From a checkpoint of a small image deblurring model: 77898 training examples.
Rows from block 5, named by matrix and row number. Each number is 128 + 24 x the weight over the matrix's rms, rounded and kept within 0 to 255. All counts start at 0.
# q: attention query (model.mid.1.attn.q.weight, 256x256), inputs 86-171
q.125 [162 127 138 145 123 141  99 110 117 162 106 136 137 123 112 149 156 123 158  90 188 149 188 126 133 102 156 115 126 140 154 123 122 171 122 140 155 137 132 139 101 120 136 126 142 127 130 140 131 103 127 132  98 122 191 101 117  90  94 127 124 131 139  99 127 132 146 124 112 127 157 165 157 149 126 154 120 169 101  97 132  86 128 124 138 120]
q.126 [128 150 109 115 113 157 133 124 133 123 126 148 121  88 136 128 138  98 123 171 173  96  63 113 121 115 158 145 144 129 101 116 108 140 121 153 119 105 134 140 157 148 125 128 109 131 118 129  92 119 173  88 159 155 160 122 114 155 156 109 146 158 136 158  94 138 124 132 113 146 140  94 158 124 156 119 145 146 129 117 108 127 155 114 140 142]
q.127 [150 117 121 145 106 141 123 124 156 212 177  95 110 121 127 164 142 143 127 146 117 132 126 115  79 116 150  89 131 163 127 131 159 113 107 155 106 115 122  90 174 123 131 174 141 111 129  90 118  76  83 139 119  98 141 152 142 165 130 123 112 135  93  94 142 136 102 117 151 119 138 122 195 142 124  91 149 158  61 131 130 133 147 105 132 198]
q.128 [ 88  96 124  99 109 132 111 137 152 122  97 178 136 143 122 101  86 160 186 168  88 133 106 134 157  96 155 128 111 163 142 165 123 104 137 154 130 140 107 102 160 105 155 150 135  86  86 154 115 126 118  99 139 127 117 121 143 124 160 171 131 175 187 101 126 148 132 194 145 120 124 103 138  98 147 113  80 143 109 144 111 109  76 124 127 111]
q.129 [131 152 119 102 125  89 132 113 115 109 179 161 157 153 160 117 107 115 195 132 154 126 140 155 151 132  81  98 152 111 128 123 115 153 173 127 155 122 115 114 135 123 153 146 123 146  96 107 104 117 118 106 119 119  90 162  78 111 134  73 112 147 104 143 133 128 139 138 112 132 167 151  92 135 115 161 146 150 142 109 103 138 124  82 146 193]
q.130 [155 124  90  99 159  91 117  83 129 133  77 152 101 106 125 110 164 117 116 150 129 101 110 115  90 136 151 166 118 136 134 108 124 131 143 139 117 106 129 113 141 118 135 151  92 107 160  89 108 206 167 110  97 146 162 228 119 123 147 136 132 164  88  88  88 122 121 112 100 124 158 165 147 114  92 133 141 113  82 154 162 136 122 128 189 110]
q.131 [ 73 138  91 172 124 161 129 154 123  77 166 101 139 116 133  82 102  85  84 126 134 116 129 134  70 152 157  92 137 154 138 172 116 109 116 176  80 155 121 156 102 114 178 138 144 135 114 118 109 164 150 124 148 169 134  79 167 112 100 133 130 112 158 127 111 143 163 136  83 141 158 157 104 167 129 130 145 115 130 135 169 146 176 127 137 129]
q.132 [125 130 123 132 100 114 161 109 148 145  81 111 170  73  86 148 145 172 165 115 140 125 140 157 147 143 155 139 172 118 103 127 135  89 115 148 118 133 189 149  90 119 152 114 106 143 151 201 123 139 161 123  93 134 132 178 150 102 127 153 106 127 101 143 134 115 103 100 139 108  89 110 112  81 186 112 177 118 110 148  98 133 127 130 154 150]
q.133 [147 100 125 135 136 139 137 112 106 124 167 171  96 141 162 111 171 151 100 126 107  86 147  97 101 109  56 136 171 113 141  81 105 143 119  99 121 126  99 155 153 171 195 121 124 176  65 134 137 134 101 142 109 127 134 153 121 152 133 156  93 145 135 122 116 120 122 103 157 136 121 126 140 180  77 117 181 140 134 124 135 149 113 185 134 159]
q.134 [150  97 166  89 106 122 148 141 143 164 106 100  96 133 124 167 108 110 137 121 140 109 109 108 148 159 144 171 116 131  96 113 159 130 124 161 115 109 131 120 125 128 110 127 159 106 129 160 153 160 133 118  98 122 153  98 115  98 148 147 128  67 120 146 123 106 126  90  99 117 167  89 187 124  93 100 130 165  98 135 156 129 173  79 107 143]
q.135 [ 88 150 133 129 117 127 104 151 196 138  92 193  74 157  84 116 120 156  84 143  84 105 138 163 174 112 117 102 117 116 113 125 113 111 139 140 100 140 130 133 111 124 134  85 130 105 108 100 146 132 133 144  51 112  88 147 127  99 134  69 141 119 146 112 136 142 116  87  76 124 144  76 140 156 124 142  78 109 117 111 126 127 158 148 116 100]
q.136 [139 116 153 129 112  98  73 133 131 118  99 129 126 142 119 106  82  83 187 115 145 114 132 144 121 103 103 155 104  84 151  79 125 145 100 112  82 129 120 152 154 181 135 107 176 158 108 115 105 162 159 107 123 104 152 107  79 133  91 127 112 170 175 136 103 114 113 148 159 139  88 140 126 121 122 153 124 170 130 116 131  80 154  94  97 127]
q.137 [112 158 100 133  73 116 116 126 121 138 124 121 136  85 119 149  96 140 133  50  96 135 149 153 106 148 116  90 141 172 157 144 111 153 149 157 126 140 130 144 177  80 137 126 100 112 177 136 149 148 133 111 159 124 105 144 112 142 131 141 102 122 179 161 131 110 109 164 153 129  74  70  98 131 111 160 140 119 144 127 104 112 171 107 157  95]
q.138 [ 98 165  98 125 104 131 137 130 116 147 124 115 135 104  96 161 130 133 124 111 185 119 137  86 147  96 118 103 112  98 151 129 107 120  88 169 103  44 107 136 173  99 100 124 173  88 139 104 100 121 173 139 108 151 202 169 141 136 175 115  81 156 135  88 144 152 143 139 120 136 131 167 143 131  82 146 145 112  92 107 109 123 205 137 114 164]
q.139 [ 71 142 133 164 158  62 120 125 146 102 125 151 146 126 149 129 121 103  98 163  97 117  76 101 127  76 117 141 141 115 174 129  72 141 112 108 128 123 131 161 129 129 120 105 171 169  95 100 111 118  90 118 151 123  83 122 170 117 110 148 106 126 126 155 128 142 103 125 203 134  96 137  73 145 105 113 133 135 139 135 165 124  86 121 127  90]
q.140 [134 136 178 200 130 110 111 118 124 152 147 109 139 137  96  91 137 118  91 115  98 150 162 138 145 123 143 113 115 110 145 116 179 130  92 135 105 139 145 132 112 125  85  98 168 113 142  64 114 112  84 113 154 101 159 126 132 116 123 106 117 125 148 133  98 122 157  94 141 140 152 155 139 135 125 104  84 152 155 107  67 125  82 134 119 133]
q.141 [115 118 119 136 181 117 136  86  65 150 143 120 113 147 141 129 142 174 118  78 119  58 137 160 107 121 135 159 162 168  99 138 166 149 171 152 109 152 160 164 130 144 111  79 120 173 142 109 104 100 150 172 108 130 135 115 151 136 110 145 142 109 120 122 120 123 157 102  96  97 160 129 114 135 128 110 134 160 117 104 155 152 123  64 124 139]
q.142 [138 120 161 109 154  94 119 131 144 142 136 146 148 154 124 178 120 138 108 169 153 107 100 145 153 130 128 146 122 145 121  88  87 130 130 159 118 180 146 156 184 110 111 173 170 131 101 144 170 125 182 110 141 111 103  96  97 115 148 161 136 113 172 139 121 124 137 141  96 132 100 114  92 135 107 135 152 132 196 135 127 147 130 113 105 129]
q.143 [137 104 114 182 130 143 101  80 110 115 134 138 121 108 159 137  89 109 158 153  87 139 176 148  82 163 123 106 102 104 149 125 175 130  99  97  85 107 126  69 142 106 133 116 144 152 107 102 121 113 132 165 134 129 189  76  94 114 131 177 140 152 152  82 117 121 146 152  86 125 141 129 133 136 100 125 123 127 123 127 144 122 104 144 114 161]
q.144 [ 88 156  98 110 119 128 124  92 106 120 111 143 119 194 123 169  89 124 170  79  96 115 122 147 157 135 147 162 135 150 127  77 143 135 142 128 152 125 118 164 141 131 128 100 104 108 131 117 137 134  98 124 128 141  95 119 114  87 110 107 109 140 127 101 125 188 130 139  99 171 130 141 129 150 151  94 139 167  79 151 131 144 125 107 109 110]
q.145 [ 78 121 143 145 105 172 160 155 129 127  96 135 129 123 171 126 113 139 130 151 155 112 132  83 105 146 162 110 124 139 147 182 137 100 134  69 120 169  75 119 146 115 129 142 154 167 161 127 156 102 142 138 138 144  85 128 165 139 124 155 164 109  97 170  72 167 125 115 181 115 101  97 134 139 123 111 122 117 164 157 108 168 130 125 119 111]
q.146 [132 137 112 128 129 170 134 152 136 152 158  83 136 110  60  92 131  82 184 119 149 147  99 134  91 118 135 103 134 127 145 139 149 123 109 141 175  81 103  88 127 164 159 131 110 136 110 130 112 147 173 124  84 107 150 167 119 125 130 111 133 114 138 125  84 135  42 146  86  92 147  98 151 126 126 135 115 104 160 169 155 155 134 176 129 123]
q.147 [ 94 114 157 108 167 119 148 130 153 119 121 162 130 117 114 151 178 121 156 102 110 170 107 146 126 133 167 134 138 139 120 167 166 156 120 122 122 101 139 131 115 121 139  90 128 127 114 100 156  97 101 125 118 137  95 154 121 120 103 138 122 161 134 155  82 119 152 121 126 116 117 121 132 136 115 115 154 170 140 144 145  65  80 125 117  93]
q.148 [137 134 145 142 162 113 135 103  83 108 119  85 116 127  69  74 105 131 126 142 119 158 134 164 106 153 158 119 145 154 133 124 154 157 143 125 118 135 200 126 148 174 177 164  94 106 127 108 107 155 129 132 149 135 175 106 117 114 138 121  80 104 134 144 112  96 122 146 112 133  81 106 152 114 127 105 145 124 145  85 163  99 115 122 128 150]
q.149 [142 140 120 155 122  98 118 149 122 129 115 191 107 104 177 146 143 129 128 146 159 168 141 125  77 133 129 110 125 138  98 125 178 146 135 122 153 162 120 134 145 110 132 123 146 118  92 155 123 119 131 161 129 129  98 136 108 119 142 152 136 128  96 115 143 118 159 161 149  95 113 137 124 132 104 145 159 140 151 175 146 145 130 119 135 145]
q.150 [144 115 163 125 142  91 144 110 136 165 133 128 113 133 184 156 116 114 142 123 116 137 113 122 165  81 123 138 134 121 119 152 135 128 130 126 150  98 175  98 122 118 110 120 136 136 110 126 140 133 107 124 103 150 119 137 131 133  83 177 111 149  87 146 130 104  95 121 122 113 135 101 142 148 134 130 133  95  95 118 159 105 162 150 153 152]
q.151 [125 149 105 146 148 164 121 126 143  91 114 154 112 154 145 137 142 109 128 121 149 136 131  83  94 114 146 145 158 101 182 142 133 125 145 166 119 116 135 139 163  99 107 102 124 158  97 178 193 150 121  64 112 120 127 156  94 100 113 127 161  91  88 125 126 132 136 126 170 118 139 114 113 113 114  99 126  81 141 132  93  88 108 124 118 154]
q.152 [ 93 131  94 109 120 155 162 129 126 177 124 144 116 101 128 162 156 178 239 137 130 123 115  98 129 137 110 189 120 133 135 138 142 138  99 153 109 180 170 167  59 121 125 100 135 106 150 140 140 139 138 147 131 180  94 110 121  93 151 106 126 121 162 143 138 167 126 130 106  84 128  86  99  87 133 106 117  95  99 149 125 124 158 147 141 109]
q.153 [138 155 126 147 132 143 153 115  81 152 112 100  98 177 104 134 185 164 161  74 129 163 139 119 144 123 132 151 155  83 111 152 105  62 129  98 144 157 128 119 107 112 122 159 152  91 129 128  93 102 181  92 159 177 137 138 136 160  98  95 128 100 146 167 107 138 104  98 181 115 126 133 117 139  86 155 150 114 125 144 151 157 147 135 132 154]
q.154 [106 122 152 145  97 159 125  97 193 125 141 160 146 120 130 151 144 102 162 159  93 138 115 130 112 132 153 145 147 128 113 125  97 168 131 107  85 145 113 104 129 135 144 112 145 106 150 151 103 146  96 110  76  92 168 140  57 148 135 101 104 161  89 124 156 128 140 163 134 108 158 122 159 103 145 101 158 134 131 167 133 113 141 115  44 140]
q.155 [123 101 113 113 131 122 107  91 142 140 157 136 147  98 129 145 170 163 140 142 106 169 142  92 133 168 112 186 143 113 158 131 158 111  76  78  96 109 121  91 117 184 180  95 106 118 132 131 116 127 158 119 137 120 151 142 149 104 125 133 118 114  93 147 112 144  89 149 132 148  99 107  92 147 104 120 121 119 165  79  71 131 202 128 145 124]
q.156 [158 143 140 118 140 153 128 105 102 111 128 115  95 101 179 133 121 121 158 117 122  51 135 174 103 192 130 134 144 114 143 170 124 139 111 124 113 135 130 131 187 118 104 144 128 115  83 131 141 137 145 191 133 146  84 134 136 118 135 120 114  65 132 113 121  97 166 118 100 111 135 126 134 119 173 135 124 147 125 103 102 122  99 155 137 128]
q.157 [130 120 134 110 130 116 144  97 105 128 104 139 155 177 165  97 166 132 141 141 160 116 180  85 177  70 164 172  90  95 155 125  76 154  98 154 115 123 149 153 155 133 150 148 145 128 102 146 170 138 108 148 147 157 108 117 113  96 157 123  98 133 114 140 127 151 141 205  87  95  92  99 156 148 180 144 127 161 141 166 114 107 125  74 173 134]
q.158 [164 117 151 121 119 158 149 113  96 159 126 115 125 148 116  91  83 132 146 107 114 165  85 107 158 156 111 132 170 110 127 104 117 123 159 147 137  52 130 151 143 116 107 118 107 150 114 104 159 153 112 143 149 119 106 150 110 123 130 153  92 122 146 133 158 157 144 107 105 114 126 152 147 116 138 155 129 137 126 148  80 111  90 120 134 147]
q.159 [118 106 165 122 147 128 121  65  93 126 138  94 130 134 138 106  91 119 137 106  87 131 174 151 165 152 131 140 114  86 135 159 115 143 114 118  87 130 110  97 155 168 182 146 176 140 164 130 139  97 132 148 179 150 107  72 148  71 188 140 118 116 144 136 113 137 115 133 138 150 156 174 127  96 181 116 142  98 143 127 118 122 124 177 113 154]
q.160 [142 146 132 106 155 159 164 152 130 132 151 146 115 155 143 121  85 127  91 156 146 132 175  94 168 149 107  94 139 104 103 169 137 140 128 109 156 134 108 104  80 111 122 147  85 108 141 138 120 149 120  80 135 168 153 149 151 132 166 149 102 104 117 161 108 110 133 137 139 150 150 155 102 157 169 163 102 147 163 123 124  80 145  58  96  97]
q.161 [138 168 133 127 118 154  82 159 146  90 131 115 118 115  93 121 134 118 126 146 153 142 130 119 155 148 169 121 156 118 136 112 117 144  86 127 125 156 130 107 107 111 127 111 137 136 175 119 138 148 104 145 148 104 122 136 132 133 135 121 126 122 133 159 148 128 139 152  86 110 147 158 122 106 135 113 110 157 114 156 172 112  82 111 115 135]
q.162 [110 126 144 153  95 128  99 141 112 139 117 123 127 151 122 144 160 143 146 124 122 104  96 120 129 118 111 153 137 126 134 149 130 103 105 117 152 100 163 134  99 145 139 154 132 144 151 137 158 148  90 121 124 135 146 150 128 162 137  93 144  76 146  75 110 137 112 143 136 132 165 104 113 119 127 117 146  88 131 108 130 136 118 130 159 148]
q.163 [ 92 136 134  96 133 175 124 155 139 142 151  79 121 116  82  89 103 118 120 146 161 106  87 121 147 134 127 127 124 153 168  94 123 105 118 117  63 119 111  95 141 143 144 120 140 114 140 125 132 117 101  89 124 130 152  97  95 154 117 152 113 118 106 141 126 120 107 168 114 185 169 159 139 107 117 131 127 125 110 121 133  96 168 156 141  98]
q.164 [139 113 118 123 132 130 140 137 139 137 111 120 148 102 126 123 112 103 151 105 121 149 107  93 137 139 130  95 110 156 117 112 140 121 144 118  93 131 119 119 142 146  99 134 101 126 144 104  95 105 147 143 118 108 128 127  94 100 148 145 142 156 102 137 104 107 140 149 129 107 130 125 106 130 153 123 101 128 115 125 106 120 137 125 122 116]
q.165 [115 124 112  91 104 135 106 142 168 144 160  60 158  86 157 111 129 147 144 166 116 149 123 113 128  84 147 139 131 137  73 125 106 103 151 130  84 156 139 117 116 133 143  84 127 131 124 141 130 127 171 120 120 131 149 134 102 118  98 117 150 150 175 138 119 133 128  70 174 156 130 150 128 133 151 133 137 102 126 142 136 158 117 156 129 128]
q.166 [107  67 125 108 126 139 112 145  87 111  83 144 164 102 132 147 125 118 171 132 127 136 151 130 144 161 101 100 109 121 155 133 155 156 153 111 123 163 117 168 135  96 147 121 106 153 129 130 107 116 131 143 167 108 133 137 127 138 125  88 140 141 122 150  89 140 123 149 150 130  85 150 156 151 123 140 115 169 127 129 126 153 134 149 123 100]
q.167 [ 96 114 122 112 106 127 138 110 141 157 167 134 117 146 169  86 131 125 146 141 134 130 144 142 126 115  97 147 141 143 127  90  96 115 116 101 117 137 119 127 149 128 131 134 140 109 114  90 122 136 103 161  96 107 116 129 135  86 101  98 135 109 145 118 156 125 148 136 136 144 117 111 131 104 114 103 101 100  99  92 144 136 118 124 130 143]
q.168 [ 79 113 166 114 152 125 135 129  86 148 125 122  84 124 116 125 110 127 102 138 122 123 133 141 160 156 110 160 119 105  86 134 109 160 107 124 130 116 129  96 116 109 159 137 133 123 136 111 153 132 135 125 146 142 111 113 152 113 120 154 127 154 144 139 119 136 160 179  86 117 119 176 139 132 133 136 145 121 125 134 113 128 145 117 123 143]
q.169 [114 132 138  88 143 142 134 190 153 147 129 133 140 117 133 114 115 111 132 139 147 125 179 110 109  95 143 130 155 149 127 183 145 151 113  86 120 141 118 149 121 145 132 131 104 128 119 153  79 155 123 136 130 120 155 113 111 132 129 114 108 157 141 143 148 149 146 127 128 141 145 103 123 126 155 109  92 158 112 100 114 111 133 117 102 140]
q.170 [144 101 131 124 109  67 130 123 119 109 159 116 156 122 110 136 134 125 114 151 147 136 119 130  70 104 143 153 146 125 111  90 151 123 144 147 113 126 147  85 134 153 124 145 145 171 124 157 135 121 154 158 122 112 157  95 130 105 106 126 112 114 126 151 153 142 138 108 151 121 137 143 146 114 140 173 122  89 152 123 158 105 148 140 136  73]
q.171 [140 126 173 122 140 116 158 153 130 151  81 128 149 163 154 134 180 174 123 119 141 117 100 135 120 139 144 130 104 117  92 145 155 129 137 128 150  85 145 135 154 144 149 117 132 144 132 134 132 129 134 159  97 122 104 155 128 143  98 135 128 158 113  88 124 113 145 113 150 110 171 104 126 131 116 136 143  82 127 158 140 138 137 141 100 138]
q.172 [ 92 145 137 140 182 147  93 181 141 122 154 137  95 115 108 153 157 116  88 115 122 144 179 152 147 137 130 144  86 103 107 116 114  96 108 114 163 108 121 131 148 134 159 161 112 105 118  74 102 117  97 118  98 100 183 125 129 106 113  97 137  94 144 123 144 104 156 134  88 129 135 132 131 134 195 156 123 140 130 103 155 109 154 157 108 146]
q.173 [108 140  96 111 126 137 145 132 127 168 143 118 143 142 135  95 108  93 156  99 158  95 140 142 164  96 115 104 140 111  96 128  93 128 129 167 161 147 114  96 178 144 139 167 112 124 110 142 130 127 134 123 174 130 135 123 121 154 102 147  80  82 178 118 104 132 140 127 135 124 113 132  83 116 136 116 128 125 144 103 132 125 113 119 131 119]
q.174 [ 93 165 123 102  97 124 167 148 165 109 119  92 114 137  98 126 106 127  95 124 137 163 108 107 105 128 115 110 120 113 117 157 121 159 129  99 131 107 130 103 132 126  91 123 137  98 135 117 163  94 132 152 129 158 111 124 123 138 137 153 145 134 123 119 115 152 119 144 159 116 156 134 145 120 121 120 126 124 160 117 127 149  66 114 140 133]
q.175 [125 136 118 131 156 126 132  93 134 122 102 161 115 110 123 131 118 135 183 114  82  83  99 118 147 100 157 160 110 138 135  96 120 129 102 120 105 178 127 115 140 128 159 122 125 132 118 117 140 120 112 136 109 114 201 125 106 142 169 126 140 140 118 129  97 132 150 166 132 123 115 136 147 104 155 133 124 113 102 154 126 153 125 116 138 115]
q.176 [120 140 123 111 105 144 151  95 144 163 137 135 131 129 147 153  97 159 117 114 103  99 164 122 110  98 101 119 141 117 136 123 106  79 156 106  73 125 149 174 161 162 132 116 144 119 122 130 107 149 105 131 144 103 143 148 126 126 133 100 134 161 101 109 148 127 108 101 129 162 131 101 103 144 180 149 113 111  75 126 119 133 130 138 121 164]
q.177 [158 172  91 108 104 132 117 142 184 122 122 141 137 125 136 137 120 136 132 146 172 141 106 144 126 115 116 157 144 147 130 113 118  89 101 142 127 154 131 175 146 154 113 143 113 157 157 108 148 124 122 127  90 122 117 155 145 102 138 147 133 135 164  98 119 116 150 108 152 120 136 127 155 126 156 143 111 153 157 122 139 126 134 166 171 121]
q.178 [153 136 130  92 124 138 121 144 162 128 142 127 131 136 140 146 133 109 154  89 126 158  97 144 159 151 116 133  97 108 115 165 119 117 147 130 149 113 125 123 126 161 115 136 105 140 105 136 114 138 142 126  97 158 141 118 102  98 158 141 156 114 102 126 129 127 184 114 103  74 135 101 128 139 131 129 106  60 134 142 110 120  88 152 141 152]
q.179 [141 132 147 114 126 116 120 110 123 147 135 130 109 126 124 163 133 138 121 113 108 106 134 150 129 100 126 112 167 155 114 143 134  91 143 107  93 144 126 116 116 117 116 108 146 129 114 145 105 123 116 138 124 108 120  98 127 148  60 189 130 101 116 158 154 128 114 124  91 118 178 125 122 114 123 154 111 152 161 122 129 142 102 113 158 143]
q.180 [158 118 166 156 136 156 154 164 146  66 108 168 135 175 131 147 116  80  97  98  92 131 139 129 109 102  79  87 140 104 134 142 135 117  87 165 126 111 140 123 123  99 140 108 132 140 126 145 152 124 170  64 119 127 138 119 173 160 112 152  76  99 145 129  92 114  94 118 169 127 120 144 177  94 102 136 120 158 125 112 140 136 157 175 148 128]
q.181 [157 148 151 114 132 138 136 149 145 140 138 146 129 157 129 178  98 111 148 124 142 107 122 111 157 109 150 130 147 134  83 162 129 126 107 126 143 170 166  88 127 120 119  99 145 128 128 145 134 140  92 131 171 124  97 116 102 146 145 123 126 123 139 133 144 132 103 151 132 111 158 157 130 156 142 148 142 143 141 154 124 120 143 128 105 147]
q.182 [147 110 136 156 114 145 107 122 171 178 140 124 105  80 133  89 133 111 106 117  68 104 140  96 161 145 111 127 117 112  84 143 112 115 139 135 158 145 121  98 153 114  87 154 202 113 132  90 162 101 143 130 106 146 138 162 138 132 126 115 134 110 114 105 135 103 151 132 115 146 123 167 127 129 143 131 144 130 118 129 117 103 121 115 151 167]
q.183 [155 150 130 139 103 190 143 149 118 154 179 130 128 134 116  91 144 100 138  93 163 125 144 111 139 118 131 117  89 149 147 118  95 112 135 160 150 130 141 152 132 129 113 124 149 132 104 146 124 124 154 120 167 145 134 112  89 107 129 129 131 120 149 115 101 125 114 105 130  78 106 145 129  99 161 103 148 130 127 127 158 147 121 135 155 108]
q.184 [117 104  88 147 142 128 110 135 102 126 130 119 150 127 127 165 174 146 117 134 139 126 174 144 162 114 103 175 168 136 105 144 117 136 153 105 160 179 117 126 125 169 131 156  97 138 109  87 158  86 128 115 111 160  92 100 141 124 172 155 151 152 102 127 150 168  95 123 125 118 124 152 119  85 160 134 124 134 110 137 120 158 152 115 135 141]
q.185 [148 159 163 159 156 127 137 112 126 129 125 118 134 136 118 116 115 136 121 156 109 141 102 149 137  91 147 117 130 107 132 161 141 125 115 131 130 102 148 117 121 151 118  88 104 124 124 125 127 104 158 102 131 137 117 162  88 103 125  69 119 121 154 132 108 137 156  88 149 115 135  86 132  92 130 120 156 137 107 133 120 164 144 166 132 124]
q.186 [ 92 114 144 138 168 132 118 135 116 141 104 150 100 142 125 132 129  93 101 137 106 154 108 142 115 142 119 152 191 126 114 111 159 171 137 141 177 131 139 139 142 111  95 144 148 102 134 127 121 133 115 118 102 130 159 125 139 149  99 132 124 118 137 152 155 132  76 118 159 116 132 140 142 169 140 127 132 152 159 156 156 185 123  97 115 129]
q.187 [106 130 122 118 119 139 118 153 159 131 178  88 147 120  74  91 123 107 167 164  84 123 119 183 127 122 118 124 110  84 145 147 123 118 139 175 111 125 151 138 129 110 117  99 137 130 114 101 131  85 153 149 106 124 136 122 113 161 111 121 105 122 141 174 141  86 156 146 112 113 147 149  75  79 170 104 147  88 124 114 138 153 124 125 140 115]
q.188 [ 83 131 108 163 108 121 117 147 170 106 121 146 100 117 101 111 104 137 185 154 111 105  86 104  88 146  84 122 144 153 172 126 139 149 130 150 144 108 144 142 161 139 137 158 156 131 128 132 114 125 145 144 122 125 147 141 115 127 135 113 119 140 124 131 118 116 114 149 128 110 111 141 151 153 152 112 120 139 132 107 173 183 104 141 145  76]
q.189 [108 126 100 131 147 115 143 191 140 121 104 131 138 148 189 122 160 156 161 133 127 158 129 119 129 117 112 160 123 153 109 151 143 126 112 139 132 121 105 173  80 135 139 143 139 124 122  91  91 114 130 196 143 144 132 135  95 100 104 133 150 127 129 127 109 137  89 131 166 138 137  98 133 123 137 142 122 145 134 112  85 122 140  99 159  64]
q.190 [124 103 136  93 161 132 116 141 108 152 128 157 122 130 128 139 156 107 154 119 136 112 147 141 154  92 148 127 123 111 142 111  75 104 147 126 179 102 122 143 121 115 142 139 154 122 114 173 151 168  92 138 136 112 188 132  97 115 108 138 119 168  99  73 105 129 147 121 128 102 119 143 114  94 130 117 159 134 137 105 115 168 119 159 145 130]
q.191 [150  85 132 140 143 140 174 127 128 116 146 125 141 112 146 133 144 165 145 164 113 139 102 120 152 128 127 118 120 134 139 123 107 140 171 107 155 185  96 185 145 137 110 127  87 150 101 170 109 122 158 118  92 114 131 109 147 128 132 142 136 117 157 152 140 131 133 116 146 169 138 162 136 164 113 128 149 139 173 131  81 111  95  96 124 110]
q.192 [148 105 131 167 123 108 141 103 135 126  80 126 137 140 127 195 128 141 117 167 119 122 142 135 149 139 102 138 147 178 138 121 164 123 116 130 143 179 146 133 164 122  92 135 137 101 131 130 127 104 129 134 121  87 122 144 112 153 139 119 125 181 109 141 167  75 130 116 100 103 117 158  91 108 113 145 134 148 147 117 127 127 113 110 125 138]
q.193 [152 122 135  89 159 150 113 101 108 130 105 104 142 131 100 111  79 146 144 133 112 141 118 130 110 132 125 128 122  97 123 167 124 104 107 128 158 104  91  95 156 129 166 116 127 122 120 173 157  85  99 139 140 143 134 142 110 153 107 128 130 131 113 109  89 159 124 122  95 155 148 124 144 144 123 122 103 123 129 153  83 128 167 119 154 132]
q.194 [182  99 108 105 127 144 168 119 155 133 118 157 106 125 117  96 107 138 109 142 185  98 137 129 133 139 114 132 125  84 135 119  86 163 137 120 135 176 133 132 104  81 103 128 141  90 135 143 114 123 123 118 143 112 166 136 141 118 142 119  96 137 112 148 130 129 141 123  75 117 108 112 109 105 130 136 159 134 138 147 137 155 145  63 143 123]
q.195 [131 101 132 121 167  95 130 136 119 136 156 159 116 114 132  99 150 150 148  93 160  82  80  80 115 120 157 142  86 124 133 149 134 114 148 120 139 152 143 100 125  90 123 161 119 135 133 107 117 139 152 125 155 123 129 113 112 155 128 113 113 156 125 132 117 115 140 150 140 139  92 182 139 152 130 156 136 125 135 130 124 133 116 134 114 116]
q.196 [116 129 123 121 105 144 106 116 146 134 121 117 138 131 134 122 115 106 152 190 128 138 141 113 150 136 107 130 124 128 109 117 100 176 110 141 145  78 130 122 128 120 144 140 111 120 132  93 110 166 132 155 114 135 123 143  92 124 171 148 100 165 145  95 112 180 137 141 188 138 133 172 154 134 150 110 157 130  62 124 130 138 134 183 126 123]
q.197 [139  89 142 132 130 134 118 118 111 141  99 170 162  83 155 116 124 123 141 133 123 141 143 137 123 135 100 133 108 140 125 107 130 135  95 100 118 118 134 123 110 124  93 151 142 146 119 167 154 117 138 134 110 113 131  90 110 149 164 130  93 116  97 148 142  90  99 149 144 116 104 119  92 151 101 109 152 180 132 120 150 120 136 109 107 133]
q.198 [111 121 110 110 130 146 103 139 138 140 121 122 119 132 143 134 141 110 137 145 117 123 118 153 107 127 143 132 127 180 124  98 137 158 115 157 113 104  92 148  98 126 124  94 120 101 137 151 164 125 123 163 123  98 127 135 118 168 101 135 148 119 166 110 119 148 114  90 137 130  91 136 148 131 116 148 164 137 109  80 136 129 125 158 117 114]
q.199 [125 112 138 124 130 150 133 102 162  78  80 131 126 121  84 127 147 135 129 123 143 128 119 112 145  81 151 145 167 131 110 103 158 143 131 113 116 127 139  92  81 111 123 124 117 107  76 141 130 131 159 134 127 133  83 142 131 115 134 137 122  97 131 100 116 126 145 165 139  93 105 107 109 117  99 155 114 125 116  89  74 137 137  91 141 119]
q.200 [117 146 123 118 109 116 134 128 106 139 160 104 104 151 124 138 107  86 109 131 121 100 112 100 104 164 118 144  87 118 136 116 157 125  83 123 131 169 113 166 139 163 124 146 104 139 133  91  92 116 154 126 127 110 111 121 172  78 127 139 130 156 128 143 146 131 132 158  54 116 137 155 121 137 143 126 179 134 146 139 126 121 113 135 143 121]
q.201 [135 131 122 153 137 142 162 129 162 153 112  99  98 102 117 115 129 147 162 150 152 148  74 143 123  86 122 147 132 136  99 132 156 133 148 151 135 130 159 106 124 135 153  92 137 130 108 138 118 109  93 130 119 115 148 175 156  96 114 127 161 144 125 138 103 142 137 133  95 123 184 141 120 173 133 119 131 149 151 117 147 162  68 115 161 120]
q.202 [ 97 111 118  99 101 168 151 139 102  98 101 131 151  99 125 109 121 126 118 137 131 179 136 103 170 126 148 111 119 104 168 103 157 140  98 127 114 139 144 126 110 143 117 105 122 141 142 119 123 149 105 193 117 145 150 118 134 131 115  94 134 167 144 130 133 169  71 131 144  95 156 126 139  93 126 110 147 102 101 101 119 146 129 122 121 140]
q.203 [145 133 183 106 105 144 144  95 123 144 139 114 130 109 121 100 126 125 105 112 140 128 148 135 111 139 171 140 143 111 102 134 135 100 118 132 102 139 119 152 156  86  92 149 148 135 146 131 127 121 111 154 107 132 130 136 138  83 138 151 127 121 128 108 108 125 106 129 143 112 110 125 130 122 149 145 118 148 187 131  91 179 167 125 120 114]
q.204 [162  99 110 192 113  97 147 128  93 136 112 132 132  90 106  81 159 201 141 153 127 118 118 138 100 111 122 128 129 141 144 135 141  90 157 110 133 110 142 120 101 144 125 146 141 135  84 144 141  99 119 132 137 108 111 118  94 156 136 113 132 113 117 154 125 123 102 124 169 160 156 140 117 144 106 127 129 165 137 173 125 111 143 107 109 116]